config = dict(
    model='multi-label image tagger',
    image_size=48,
    horizontal_flip=True,
    norm_position='pre',
    mlp_ratio=3,
    patch_size=[6, 6],
    layers=10,
    optimizer='adamw',
    learning_rate=0.0012,
    batch_size=128,
    lr_schedule='step',
)
Rows from block 7 of a small multi-label image tagger, named by matrix and row number. Rows with one number within an expert belong to one neuron, the router's apart. Each number is 50 + 15 x the weight over its row's rms, rounded and kept within 0 to 99. All counts start at 0.
After each expert's rows are labels from the 100 images, of 14976, where the router gives the expert most weight on average: "lies over" is the class under the peak; "top examples" is what is common among them. Only what is clearly more common there than usual is listed. The data: Sentinel-2 satellite tiles (TerraMesh).
# router: router (model.blocks.7.mlp.router.weight, 32x128), inputs 0-63
# up: expert up (model.blocks.7.mlp.up, 32x128x128), inputs 0-63
# down: expert down (model.blocks.7.mlp.down, 32x128x128, transposed), outputs 0-63

# expert 14
router.14:63 40 51 41 58 38 46 46 64 52 54 56 70 43 68 25 31 61 76 47 41 44 53 57 22 77 27 50 53 70 42 18 79 38 54 21 42 50 45 42 64 59 54 47 45 07 73 54 75 64 48 58 59 34 63 58 42 46 53 71 36 58 72 64
up.1:07 50 78 50 55 50 50 63 70 61 50 20 37 50 79 28 85 37 35 38 28 54 50 77 50 44 32 50 38 50 50 43 50 50 10 50 67 55 50 64 50 71 90 45 62 45 54 44 33 33 50 50 50 50 50 65 50 50 50 65 46 50 50 62
down.1:50 50 46 59 41 50 34 50 50 32 17 71 21 50 50 39 69 50 50 60 50 25 30 66 50 50 50 50 50 50 39 32 40 55 50 64 86 74 59 71 50 50 50 10 50 93 65 50 62 70 99 50 50 50 50 22 50 33 50 50 50 50 50 43
up.2:72 41 82 29 63 50 50 21 50 31 78 62 34 10 54 50 50 65 50 31 23 50 71 44 50 30 50 91 50 50 50 58 64 43 50 50 50 50 15 50 50 50 21 30 48 50 50 50 71 50 67 37 50 73 50 50 33 32 50 50 41 16 50 50
down.2:50 34 50 50 50 50 50 50 50 50 50 66 21 50 23 74 50 46 45 30 50 50 83 61 50 59 41 28 36 50 68 50 63 32 45 50 61 75 61 60 50 34 50 26 50 60 19 14 50 50 69 50 50 55 27 37 50 32 50 35 42 50 50 50
up.3:79 50 50 50 50 81 64 46 51 50 71 89 50 50 22 50 15 62 50 51 50 19 83 14 15 55 81 61 76 50 74 50 50 13 67 50 50 38 30 50 50 40 50 57 29 36 67 58 84 50 45 50 71 35 37 17 50 42 44 50 35 63 39 30
down.3:50 37 50 24 60 43 62 39 50 38 62 50 70 50 28 50 79 50 28 38 66 50 89 50 50 50 50 66 62 66 50 50 50 39 76 50 42 37 50 50 50 64 82 61 50 54 06 50 19 50 50 19 72 48 23 37 50 50 72 50 66 64 42 75
up.4:40 29 50 50 57 50 50 50 42 50 34 38 50 50 62 50 50 50 38 32 50 80 50 73 70 50 50 50 50 35 50 50 35 12 62 65 50 74 50 77 50 50 50 50 65 58 61 63 69 50 71 29 86 50 32 50 73 36 50 46 31 41 15 24
down.4:26 63 36 57 20 50 50 50 50 50 42 73 50 50 50 50 73 50 50 50 50 62 50 50 50 70 66 72 50 39 50 39 35 31 76 50 75 50 50 50 50 41 50 46 50 63 50 31 50 50 61 50 32 26 50 17 70 12 36 25 35 50 61 83
up.5:50 70 50 68 67 40 75 10 27 45 28 75 50 76 50 49 30 84 61 67 44 43 50 68 50 76 50 33 76 50 38 50 50 27 67 71 43 50 50 50 50 61 50 50 50 50 50 39 78 30 67 32 76 50 65 50 28 26 50 50 50 50 40 56
down.5:50 31 50 50 50 21 67 76 50 58 50 50 85 50 29 66 50 25 73 33 50 65 61 50 48 50 50 50 67 31 71 50 50 50 46 50 50 61 50 39 12 15 23 50 50 58 23 19 50 09 20 50 50 64 50 42 34 42 26 19 42 72 62 50
lies over: snow or ice
top examples: snow or ice; main land cover: snow or ice

# expert 7
router.7:50 43 48 68 08 82 39 72 49 57 75 70 65 34 54 50 28 31 77 45 52 52 36 46 50 27 67 34 38 54 62 38 69 63 40 65 46 65 64 77 60 28 51 37 56 43 53 31 74 63 64 66 57 52 50 60 50 72 56 47 55 45 59 54
up.0:77 00 20 50 50 63 50 60 72 58 50 74 54 50 50 50 17 63 63 53 50 42 50 70 61 50 80 50 50 50 50 00 50 50 66 50 50 50 50 61 35 17 50 40 50 45 31 33 50 50 50 50 47 24 50 50 45 66 50 77 50 65 50 73
down.0:50 29 50 50 50 50 74 50 69 50 50 50 50 81 35 30 65 40 31 60 50 50 50 50 50 29 50 50 77 67 50 13 44 37 50 50 74 18 50 50 21 12 54 39 50 50 36 50 23 25 50 50 35 21 27 50 39 46 50 63 50 25 50 50
up.1:36 21 30 59 50 50 79 33 34 66 50 50 41 64 56 21 50 54 50 33 23 50 38 21 53 56 16 50 50 62 67 50 50 50 50 22 50 50 50 50 50 21 50 69 50 33 50 24 50 50 43 33 78 57 47 20 50 40 82 43 29 50 50 50
down.1:50 50 50 50 63 50 50 26 17 50 50 60 32 30 50 30 29 50 50 37 50 50 45 50 50 50 54 50 41 50 50 50 50 55 59 50 50 52 50 50 41 90 77 50 09 36 68 31 50 46 50 50 50 50 15 50 44 50 75 50 91 61 50 50
up.2:50 23 25 50 50 40 32 50 65 31 50 84 50 50 50 50 50 50 50 50 50 50 50 50 50 76 59 50 56 33 50 05 50 50 69 50 50 50 29 50 49 50 50 70 50 74 12 37 50 44 50 79 50 61 80 50 37 32 50 50 14 50 37 75
down.2:25 50 33 09 77 15 50 34 50 50 50 28 50 50 50 45 17 91 64 50 15 50 50 71 41 70 50 55 34 28 66 85 17 38 85 50 50 76 50 50 50 50 50 87 36 50 50 50 60 50 53 32 50 50 55 50 50 50 50 50 26 61 43 44
up.3:50 14 50 50 80 50 50 40 35 37 50 62 50 50 75 38 50 50 61 44 50 50 50 50 50 36 50 41 29 66 50 62 59 50 58 50 50 58 50 40 50 50 50 67 36 57 72 50 80 80 39 66 44 50 79 02 50 34 79 41 50 67 79 21
down.3:50 89 39 50 95 50 65 36 28 50 93 58 25 27 50 84 32 36 42 50 50 50 50 50 50 50 50 50 50 22 50 50 82 50 50 50 51 61 77 50 50 74 50 33 50 35 50 50 50 74 50 50 45 50 48 50 65 50 50 17 69 50 50 50
up.4:46 23 74 50 45 59 50 50 88 50 65 61 50 50 50 90 79 43 50 36 50 33 50 50 50 44 57 66 50 50 41 50 45 39 41 60 87 60 50 50 50 62 50 40 14 25 50 50 50 50 86 05 50 77 37 50 40 50 50 50 50 33 50 81
down.4:50 50 50 50 50 50 50 63 50 50 61 58 59 50 50 76 50 32 50 50 28 50 45 63 55 17 59 50 43 50 50 50 57 62 50 50 63 58 63 64 50 50 50 28 50 50 64 50 50 66 50 99 50 50 50 50 69 64 50 50 50 75 57 35
lies over: bare ground
top examples: bare ground; main land cover: bare ground

# expert 15
router.15:45 46 50 30 26 60 42 70 67 42 59 37 27 70 25 55 36 28 58 79 55 59 37 37 48 37 32 67 60 67 54 36 51 45 31 56 63 57 58 56 68 27 69 58 30 80 26 66 34 61 35 41 41 45 29 46 42 62 53 68 57 29 45 64
up.0:59 62 67 50 13 50 50 50 50 50 50 54 50 37 50 50 50 50 72 82 71 62 39 50 50 50 50 50 50 50 50 50 50 50 62 17 50 50 54 50 50 45 69 50 50 50 27 50 50 62 50 70 50 50 62 50 50 50 36 50 50 50 69 50
down.0:50 50 20 38 26 50 89 78 28 50 77 26 74 58 28 64 56 82 66 50 50 50 74 50 41 27 59 71 70 50 52 50 63 69 50 50 71 65 61 38 50 23 61 67 50 50 50 57 50 50 50 68 36 61 36 50 70 20 46 63 39 50 57 50
up.1:41 76 50 50 19 50 50 83 28 50 50 50 21 44 31 50 66 50 50 56 50 62 34 64 50 18 44 50 50 50 50 20 62 50 50 38 50 85 50 36 50 50 71 50 78 50 11 37 50 50 32 50 57 50 46 50 50 50 50 50 30 39 50 50
down.1:50 50 22 50 50 74 50 50 50 50 50 48 50 37 50 78 50 50 53 50 56 69 50 61 50 50 54 12 64 50 57 37 50 50 54 76 79 57 50 50 77 50 50 80 50 50 50 50 50 34 50 50 50 50 95 50 50 50 50 25 50 50 38 21
up.2:50 19 65 27 98 50 50 50 36 55 37 50 50 60 47 43 50 62 50 32 50 50 50 50 59 35 36 50 35 50 50 50 50 77 50 50 43 50 37 15 57 46 50 56 49 69 33 28 43 55 32 40 50 50 50 44 40 49 50 55 50 50 50 38
down.2:50 59 31 57 50 50 35 81 50 50 56 61 50 50 18 50 50 71 65 64 40 50 35 79 63 50 50 09 50 50 50 80 50 32 50 50 50 79 50 50 50 50 61 42 90 50 36 50 50 50 21 77 50 50 50 34 50 46 50 71 50 50 50 29
up.3:60 50 50 18 68 50 50 59 50 37 42 50 43 50 43 27 50 50 50 74 50 50 50 32 50 23 45 50 34 53 50 50 71 50 65 50 50 42 50 50 50 31 50 50 50 59 50 40 50 63 24 47 36 28 58 50 50 71 40 50 25 76 69 50
down.3:50 61 31 50 50 50 50 77 50 50 56 50 50 50 06 50 50 74 50 50 59 50 50 50 50 65 50 16 50 50 50 50 50 50 50 50 50 75 50 43 71 50 50 70 82 33 27 50 50 47 05 50 50 50 68 50 69 50 50 55 36 50 50 59
up.4:37 75 27 94 50 50 50 50 54 68 50 31 53 29 50 50 50 44 50 50 50 50 32 50 41 50 50 50 90 50 20 21 63 50 03 50 57 44 33 40 29 67 50 70 50 98 68 99 50 50 33 50 16 71 50 50 50 26 50 31 50 50 84 50
down.4:64 53 32 50 05 50 66 50 33 42 50 50 24 50 50 50 50 53 46 92 50 50 50 50 50 50 50 16 50 64 76 50 50 50 64 50 22 54 55 50 76 50 63 55 53 50 50 50 50 56 50 27 50 70 83 50 50 74 50 50 50 51 35 31
lies over: water
top examples: water; main land cover: water

# expert 22
router.22:59 60 44 70 66 60 74 48 65 40 34 34 52 65 60 37 71 42 51 62 22 58 47 36 59 60 36 65 31 73 35 59 20 41 43 57 37 48 60 47 36 72 50 21 29 63 52 26 42 45 49 42 38 39 56 45 33 55 66 75 47 64 54 82
up.1:74 50 50 50 50 50 50 92 50 30 61 82 57 39 50 50 59 50 71 50 61 18 50 32 20 72 50 19 50 31 50 50 50 50 50 36 50 50 50 11 50 68 60 50 50 21 43 50 50 30 29 50 50 22 37 50 50 50 50 50 18 86 50 50
down.1:08 25 67 17 22 60 38 60 50 68 50 50 50 88 53 50 50 50 50 50 50 45 50 50 50 75 50 50 25 08 50 40 42 33 50 76 50 50 59 50 35 71 31 23 50 50 42 56 61 66 45 50 50 46 64 50 50 35 50 50 31 50 42 32
up.2:73 50 28 51 50 33 59 27 50 50 50 71 59 50 64 50 50 50 50 50 50 50 67 50 60 69 62 63 50 77 31 37 71 50 50 50 01 50 50 50 69 74 12 42 50 50 86 37 41 50 75 50 29 50 50 62 60 46 30 41 50 50 50 78
down.2:22 50 16 50 50 50 50 32 21 63 55 50 50 50 50 74 48 75 33 69 50 50 50 50 33 31 53 53 50 40 38 56 50 45 80 67 21 50 62 50 60 50 72 66 50 50 30 53 36 61 50 29 50 50 50 43 50 13 23 00 50 38 40 50
up.3:42 44 22 30 75 38 69 52 26 50 38 40 47 53 26 50 50 50 76 50 66 50 56 50 50 50 28 17 64 33 53 26 62 50 50 63 17 50 50 46 50 50 50 50 47 80 13 50 55 50 50 41 75 73 72 50 50 50 50 40 71 50 50 50
down.3:50 22 50 50 28 70 82 80 64 50 33 50 50 67 28 82 66 50 67 94 50 50 50 50 50 50 50 27 50 50 50 50 50 50 37 50 50 31 50 50 50 50 61 31 32 34 50 22 75 31 45 08 50 41 50 50 50 50 50 30 39 50 59 55
up.4:50 18 03 50 70 50 42 16 64 50 38 50 37 50 50 73 50 64 50 50 70 75 77 50 50 40 50 50 64 50 50 50 40 35 77 67 53 50 50 50 44 50 50 33 35 72 16 50 50 41 42 20 80 50 50 50 44 24 50 32 50 50 50 66
down.4:76 40 00 32 33 77 73 79 58 42 35 50 50 50 26 57 89 39 76 95 50 33 50 50 50 31 50 50 50 50 50 50 66 71 50 44 50 50 50 50 50 50 57 03 60 32 50 30 50 50 50 50 50 50 50 50 50 61 50 50 56 46 50 65
up.5:16 50 94 50 50 50 50 49 50 50 50 37 50 50 32 50 50 40 50 65 36 50 25 50 50 41 50 50 50 50 50 50 50 50 50 50 50 50 50 50 50 40 50 64 50 61 11 50 50 50 50 37 50 50 33 33 50 28 81 65 75 35 50 71
down.5:50 50 69 50 50 64 32 50 99 53 50 50 50 31 50 30 50 29 50 39 35 26 50 50 71 50 50 50 50 50 50 23 38 50 50 50 69 74 50 76 50 50 50 06 45 15 50 28 50 50 50 50 50 50 50 50 50 26 50 50 37 50 34 29
lies over: snow or ice; clouds
top examples: snow or ice; main land cover: snow or ice; clouds; main land cover: clouds

# expert 29
router.29:31 82 73 40 55 27 44 43 57 46 70 27 72 43 62 68 42 31 47 29 51 46 66 62 74 44 48 46 40 33 19 54 52 70 45 54 44 47 71 42 47 70 51 21 64 51 80 47 25 43 65 42 38 59 38 43 76 31 47 35 47 43 53 40
up.1:91 50 50 99 47 25 50 63 50 21 69 76 50 50 50 79 50 50 60 50 30 50 50 50 50 50 50 50 50 82 50 41 50 50 64 00 25 56 40 28 50 50 55 50 74 16 53 50 50 50 31 50 34 50 56 50 65 50 50 61 50 50 50 50
down.1:54 50 50 69 42 50 44 77 50 60 70 56 50 50 32 50 50 50 68 67 50 50 76 50 50 55 46 50 43 50 67 50 37 50 28 50 50 98 65 32 07 33 36 40 59 11 50 50 50 78 50 50 50 50 50 50 50 48 50 50 50 50 58 67
up.2:42 37 45 50 50 99 50 60 61 50 74 40 50 50 93 39 50 50 50 50 50 50 55 63 50 31 78 50 66 50 50 19 31 16 50 50 83 60 81 78 50 63 50 39 23 50 41 50 38 50 60 50 50 75 50 88 50 61 50 50 50 64 50 84
down.2:70 64 09 54 31 60 37 68 50 50 53 45 50 43 61 41 70 50 71 56 74 50 50 65 50 61 60 66 50 50 66 39 37 58 63 50 50 50 67 50 50 59 59 48 74 50 50 37 50 64 50 92 57 39 50 50 31 32 50 50 38 50 54 71
up.3:63 50 50 24 63 62 50 58 74 50 50 50 38 50 50 50 64 50 50 53 32 50 50 37 50 35 50 64 50 50 50 15 50 41 50 50 50 50 50 50 50 50 87 14 25 50 50 20 50 50 50 50 39 50 50 63 50 70 74 85 50 41 65 50
down.3:50 50 50 55 47 35 50 58 50 71 69 20 63 18 50 88 81 50 60 50 29 68 77 66 50 68 50 50 50 50 31 50 50 54 50 58 50 65 50 26 50 50 80 29 67 50 50 50 50 77 50 50 36 70 50 73 50 32 50 50 50 33 50 50
up.4:50 50 41 50 50 67 27 35 50 50 50 31 50 27 50 46 50 50 54 41 33 18 39 26 62 65 50 50 61 50 59 50 53 41 30 47 50 50 50 50 50 40 29 55 65 46 37 32 50 67 50 57 50 50 62 50 66 50 50 50 75 58 25 50
down.4:50 50 35 73 35 50 31 50 50 50 50 58 50 00 79 50 50 38 29 50 77 35 50 76 50 70 43 50 25 50 35 50 50 50 27 50 29 63 50 55 72 50 50 34 36 50 93 50 31 57 68 59 16 81 50 26 50 18 37 50 50 40 50 50
up.5:50 58 50 82 50 65 50 80 50 50 50 50 65 50 90 50 50 50 50 50 50 50 41 50 50 20 50 50 50 50 64 09 24 32 17 50 50 50 68 50 50 50 50 21 30 50 39 31 70 43 58 50 50 92 50 67 50 50 51 50 28 50 56 50
down.5:50 50 17 50 50 50 50 60 65 50 50 47 36 50 50 87 71 50 64 50 50 50 50 55 13 50 40 50 50 20 37 35 50 70 50 39 50 50 30 19 17 50 68 50 76 84 36 36 50 50 35 84 50 50 37 82 50 42 50 68 50 50 50 61
lies over: snow or ice
top examples: snow or ice; main land cover: snow or ice

# expert 30
router.30:47 50 60 54 71 43 59 63 75 56 57 76 66 52 26 73 48 28 64 68 39 69 65 60 42 31 21 49 34 56 63 35 31 20 20 47 42 58 28 21 64 37 45 41 29 23 54 43 63 47 51 60 55 54 51 75 31 58 17 68 44 67 49 33
up.0:34 50 50 29 58 46 65 50 55 37 50 50 73 51 50 81 84 50 51 50 38 50 76 50 20 50 50 70 33 80 50 50 66 43 65 50 34 70 79 76 50 18 50 15 47 50 20 50 50 50 16 50 50 49 60 70 46 40 50 50 50 50 25 50
down.0:79 48 38 50 61 76 50 50 50 68 50 50 22 50 07 35 50 79 58 39 50 68 50 05 50 33 50 60 50 50 68 50 50 50 50 50 50 21 71 60 50 50 74 53 65 50 31 68 50 50 62 16 50 50 50 50 50 50 50 68 50 50 56 50
up.1:55 78 88 50 50 54 50 27 99 50 58 50 72 35 21 50 76 50 64 50 36 58 50 50 15 57 27 95 30 86 50 50 50 50 50 35 40 37 35 56 61 17 50 50 50 33 58 50 55 66 50 50 47 30 40 50 61 54 50 50 43 50 69 50
down.1:50 43 30 93 50 75 71 50 50 50 31 50 50 50 64 50 50 50 50 52 50 50 24 50 37 50 50 50 50 69 50 46 50 18 50 70 72 33 50 59 50 48 55 23 54 50 50 50 50 82 99 34 50 83 27 50 50 54 29 57 90 50 50 30
up.2:50 83 50 50 35 50 36 50 73 50 63 50 59 21 30 50 64 50 79 65 22 50 82 58 18 50 44 50 50 82 50 50 76 39 50 27 50 42 32 50 50 25 50 50 72 50 50 50 69 50 34 75 50 50 50 41 50 50 50 70 35 50 50 50
down.2:62 50 22 50 50 63 40 37 50 50 38 50 50 50 57 32 40 72 65 50 79 50 26 52 59 68 50 55 37 68 50 50 20 50 74 50 95 23 50 50 27 48 64 50 50 26 50 50 50 75 50 52 29 71 62 47 50 70 31 50 50 50 68 50
up.3:34 76 13 42 41 50 64 50 57 40 50 50 50 50 50 59 57 50 29 44 57 72 58 79 38 50 58 76 50 60 66 50 50 50 32 50 28 66 50 50 70 50 50 50 50 30 34 73 50 50 26 50 31 40 60 63 32 50 42 61 50 79 67 50
down.3:59 50 29 45 58 50 50 52 50 69 76 35 50 50 00 59 10 79 69 50 78 74 51 50 50 50 50 78 36 52 46 28 50 50 68 50 50 21 75 50 50 50 50 50 50 50 27 61 35 63 50 41 60 50 50 50 50 72 50 56 50 40 68 66
up.4:29 50 50 60 25 50 50 50 79 50 50 50 41 30 59 68 82 62 50 69 50 48 58 31 68 69 50 50 37 50 50 50 50 50 50 50 72 53 70 53 50 36 50 50 27 50 42 66 50 68 12 44 50 50 50 50 61 71 61 59 50 74 50 64
down.4:57 29 50 50 50 50 48 50 18 71 72 61 50 34 58 43 50 50 31 50 50 50 25 36 28 50 50 61 30 27 50 50 54 24 19 17 35 50 50 83 82 65 57 00 50 50 27 31 50 50 50 50 50 09 50 50 62 68 76 50 26 50 50 50
lies over: snow or ice
top examples: snow or ice; main land cover: snow or ice

# expert 11
router.11:70 46 54 55 70 53 60 48 71 42 58 22 37 44 62 50 54 23 64 62 58 78 39 53 36 32 29 59 58 40 54 48 52 82 37 27 60 47 65 47 33 39 46 49 41 51 71 48 51 43 61 46 80 53 83 36 54 68 44 51 25 60 77 43
up.0:50 73 50 50 50 15 50 73 50 50 50 49 89 50 50 50 50 50 50 50 50 88 50 82 34 50 36 50 50 50 31 32 65 56 50 29 50 07 50 50 50 19 50 69 50 50 53 78 56 50 50 50 50 52 50 50 50 50 50 17 41 50 99 34
down.0:50 50 50 22 34 79 50 50 57 50 25 50 50 50 67 50 58 50 71 74 74 50 05 28 26 50 50 50 50 68 13 50 50 50 50 54 50 50 41 99 64 50 69 25 43 50 50 50 50 56 50 50 50 39 50 37 50 23 40 31 50 50 50 50
up.1:60 40 50 65 53 50 50 59 65 50 50 25 60 61 50 50 33 50 37 50 65 65 50 50 00 28 39 50 62 41 50 22 50 54 47 47 64 63 70 50 50 13 63 69 68 50 50 63 86 82 50 30 74 93 50 50 43 37 50 19 29 50 70 50
down.1:50 39 34 27 37 50 68 50 58 42 09 77 50 50 61 38 50 50 76 79 55 50 34 53 50 50 50 50 50 70 50 46 11 50 50 50 62 50 38 50 57 50 55 30 50 69 50 50 50 65 45 50 66 50 69 31 50 31 50 50 35 41 57 30
up.2:50 51 50 50 50 71 22 80 50 55 74 50 50 66 50 28 45 50 50 50 50 50 50 27 24 50 50 50 50 16 67 50 26 70 50 50 50 50 50 42 28 35 50 50 50 50 04 50 84 27 38 75 36 25 50 50 02 52 50 67 75 50 78 50
down.2:50 62 50 50 50 50 77 50 50 50 62 50 58 87 50 50 16 50 62 50 50 50 80 50 50 70 43 44 64 50 50 09 50 50 50 40 91 32 40 34 50 50 28 50 50 50 50 41 28 64 26 50 11 64 50 50 50 50 50 62 50 50 50 50
up.3:15 84 50 61 37 50 50 50 50 87 50 35 50 50 76 50 97 50 50 50 20 18 37 75 69 50 50 12 50 50 58 50 75 50 50 50 08 42 50 50 57 50 50 33 77 50 50 50 50 50 50 50 50 67 50 50 75 50 67 50 50 50 50 50
down.3:61 31 50 50 50 81 14 50 66 50 50 20 50 33 50 50 15 50 37 83 97 50 42 50 50 32 50 50 50 50 22 50 73 50 50 34 31 50 50 85 50 32 74 50 50 25 50 50 50 38 73 22 50 37 50 26 50 34 27 50 50 32 69 50
up.4:58 50 50 58 50 50 42 80 50 50 50 07 39 50 50 50 32 50 50 50 64 50 57 50 05 26 42 74 50 50 26 29 50 50 40 25 97 60 50 50 50 06 80 70 50 58 54 50 57 50 50 50 50 50 50 29 58 50 61 41 37 50 76 47
down.4:33 50 50 50 45 50 50 50 72 59 21 50 74 50 79 35 37 42 77 50 75 50 29 58 50 71 41 33 50 74 50 20 23 50 63 50 64 73 50 50 30 50 50 28 84 59 50 50 50 50 50 50 50 80 50 73 39 50 50 50 50 39 53 26
lies over: snow or ice
top examples: snow or ice; main land cover: snow or ice

# expert 24
router.24:43 83 50 47 45 43 54 49 38 32 43 65 48 55 47 47 55 59 60 44 60 37 42 62 59 57 44 45 50 49 64 68 44 20 57 69 62 43 45 42 62 53 48 78 60 62 38 75 41 38 60 49 73 53 50 41 59 25 53 27 25 39 30 69
up.1:27 50 18 50 69 50 27 50 50 50 68 50 59 43 50 67 58 29 23 50 50 39 27 38 56 69 62 50 16 31 50 58 50 33 50 60 50 40 23 18 70 50 50 60 25 57 89 50 71 72 85 62 50 32 50 50 50 50 50 49 86 50 50 65
down.1:50 50 69 50 28 69 50 50 50 50 50 10 50 50 50 50 50 73 36 50 61 24 84 59 45 52 50 50 68 50 50 49 50 50 50 61 63 50 50 99 69 16 50 50 50 34 50 50 76 50 09 50 50 29 07 50 39 50 50 50 50 50 50 50
up.2:50 50 50 50 50 37 50 60 50 50 35 38 77 50 50 50 50 61 68 50 50 75 22 50 50 50 21 50 50 38 83 50 50 59 50 25 50 50 50 50 50 50 50 50 90 36 74 40 50 50 50 50 50 50 50 20 50 50 41 50 50 50 50 42
down.2:50 50 50 50 66 50 36 50 50 69 50 50 38 50 16 50 42 23 50 56 50 50 50 50 73 50 50 37 39 19 86 50 41 87 52 50 40 30 50 19 50 50 50 52 82 59 50 59 27 33 61 68 50 68 50 50 50 50 50 50 81 37 50 50
up.3:58 50 77 47 50 51 50 31 50 28 50 44 50 33 98 33 19 20 27 37 50 16 33 54 63 50 50 50 92 49 50 50 50 35 50 50 23 60 50 50 85 50 50 40 64 61 35 24 07 50 66 50 50 50 68 69 50 50 64 39 50 31 50 50
down.3:73 94 50 50 50 50 50 50 28 84 51 50 50 78 61 50 50 50 77 50 66 50 49 50 39 50 45 64 23 66 78 90 50 50 50 37 50 38 50 31 50 50 50 75 50 50 50 46 62 58 50 50 50 27 25 34 50 25 50 19 12 52 50 18
up.4:55 50 50 64 50 50 50 50 50 50 50 58 66 50 50 50 50 70 50 50 50 50 50 50 42 50 60 50 69 50 31 50 58 84 71 22 50 29 44 26 17 31 50 62 84 50 88 81 34 30 50 58 61 28 69 50 50 50 42 70 29 48 50 13
down.4:50 50 50 87 50 50 28 35 42 71 33 35 52 24 68 30 34 38 50 50 35 48 00 50 50 54 50 36 65 43 40 44 58 62 50 50 27 50 60 50 37 67 50 31 70 50 50 37 50 44 33 69 64 69 38 50 74 72 50 50 61 33 50 67
up.5:56 40 30 64 63 67 50 38 38 41 34 90 34 41 50 50 50 63 29 56 63 50 63 50 59 57 50 56 44 75 50 64 59 30 50 44 50 40 50 50 50 43 50 63 50 50 78 50 50 50 99 64 50 50 99 50 32 50 56 50 73 50 32 70
down.5:50 21 50 50 50 50 44 37 50 56 33 43 50 95 50 37 34 50 40 35 31 22 65 50 50 50 50 50 57 03 65 50 50 50 50 60 50 60 50 94 33 25 50 69 50 50 41 47 78 40 09 50 50 58 26 43 50 72 50 64 50 65 50 50
lies over: trees
top examples: trees; main land cover: trees; clouds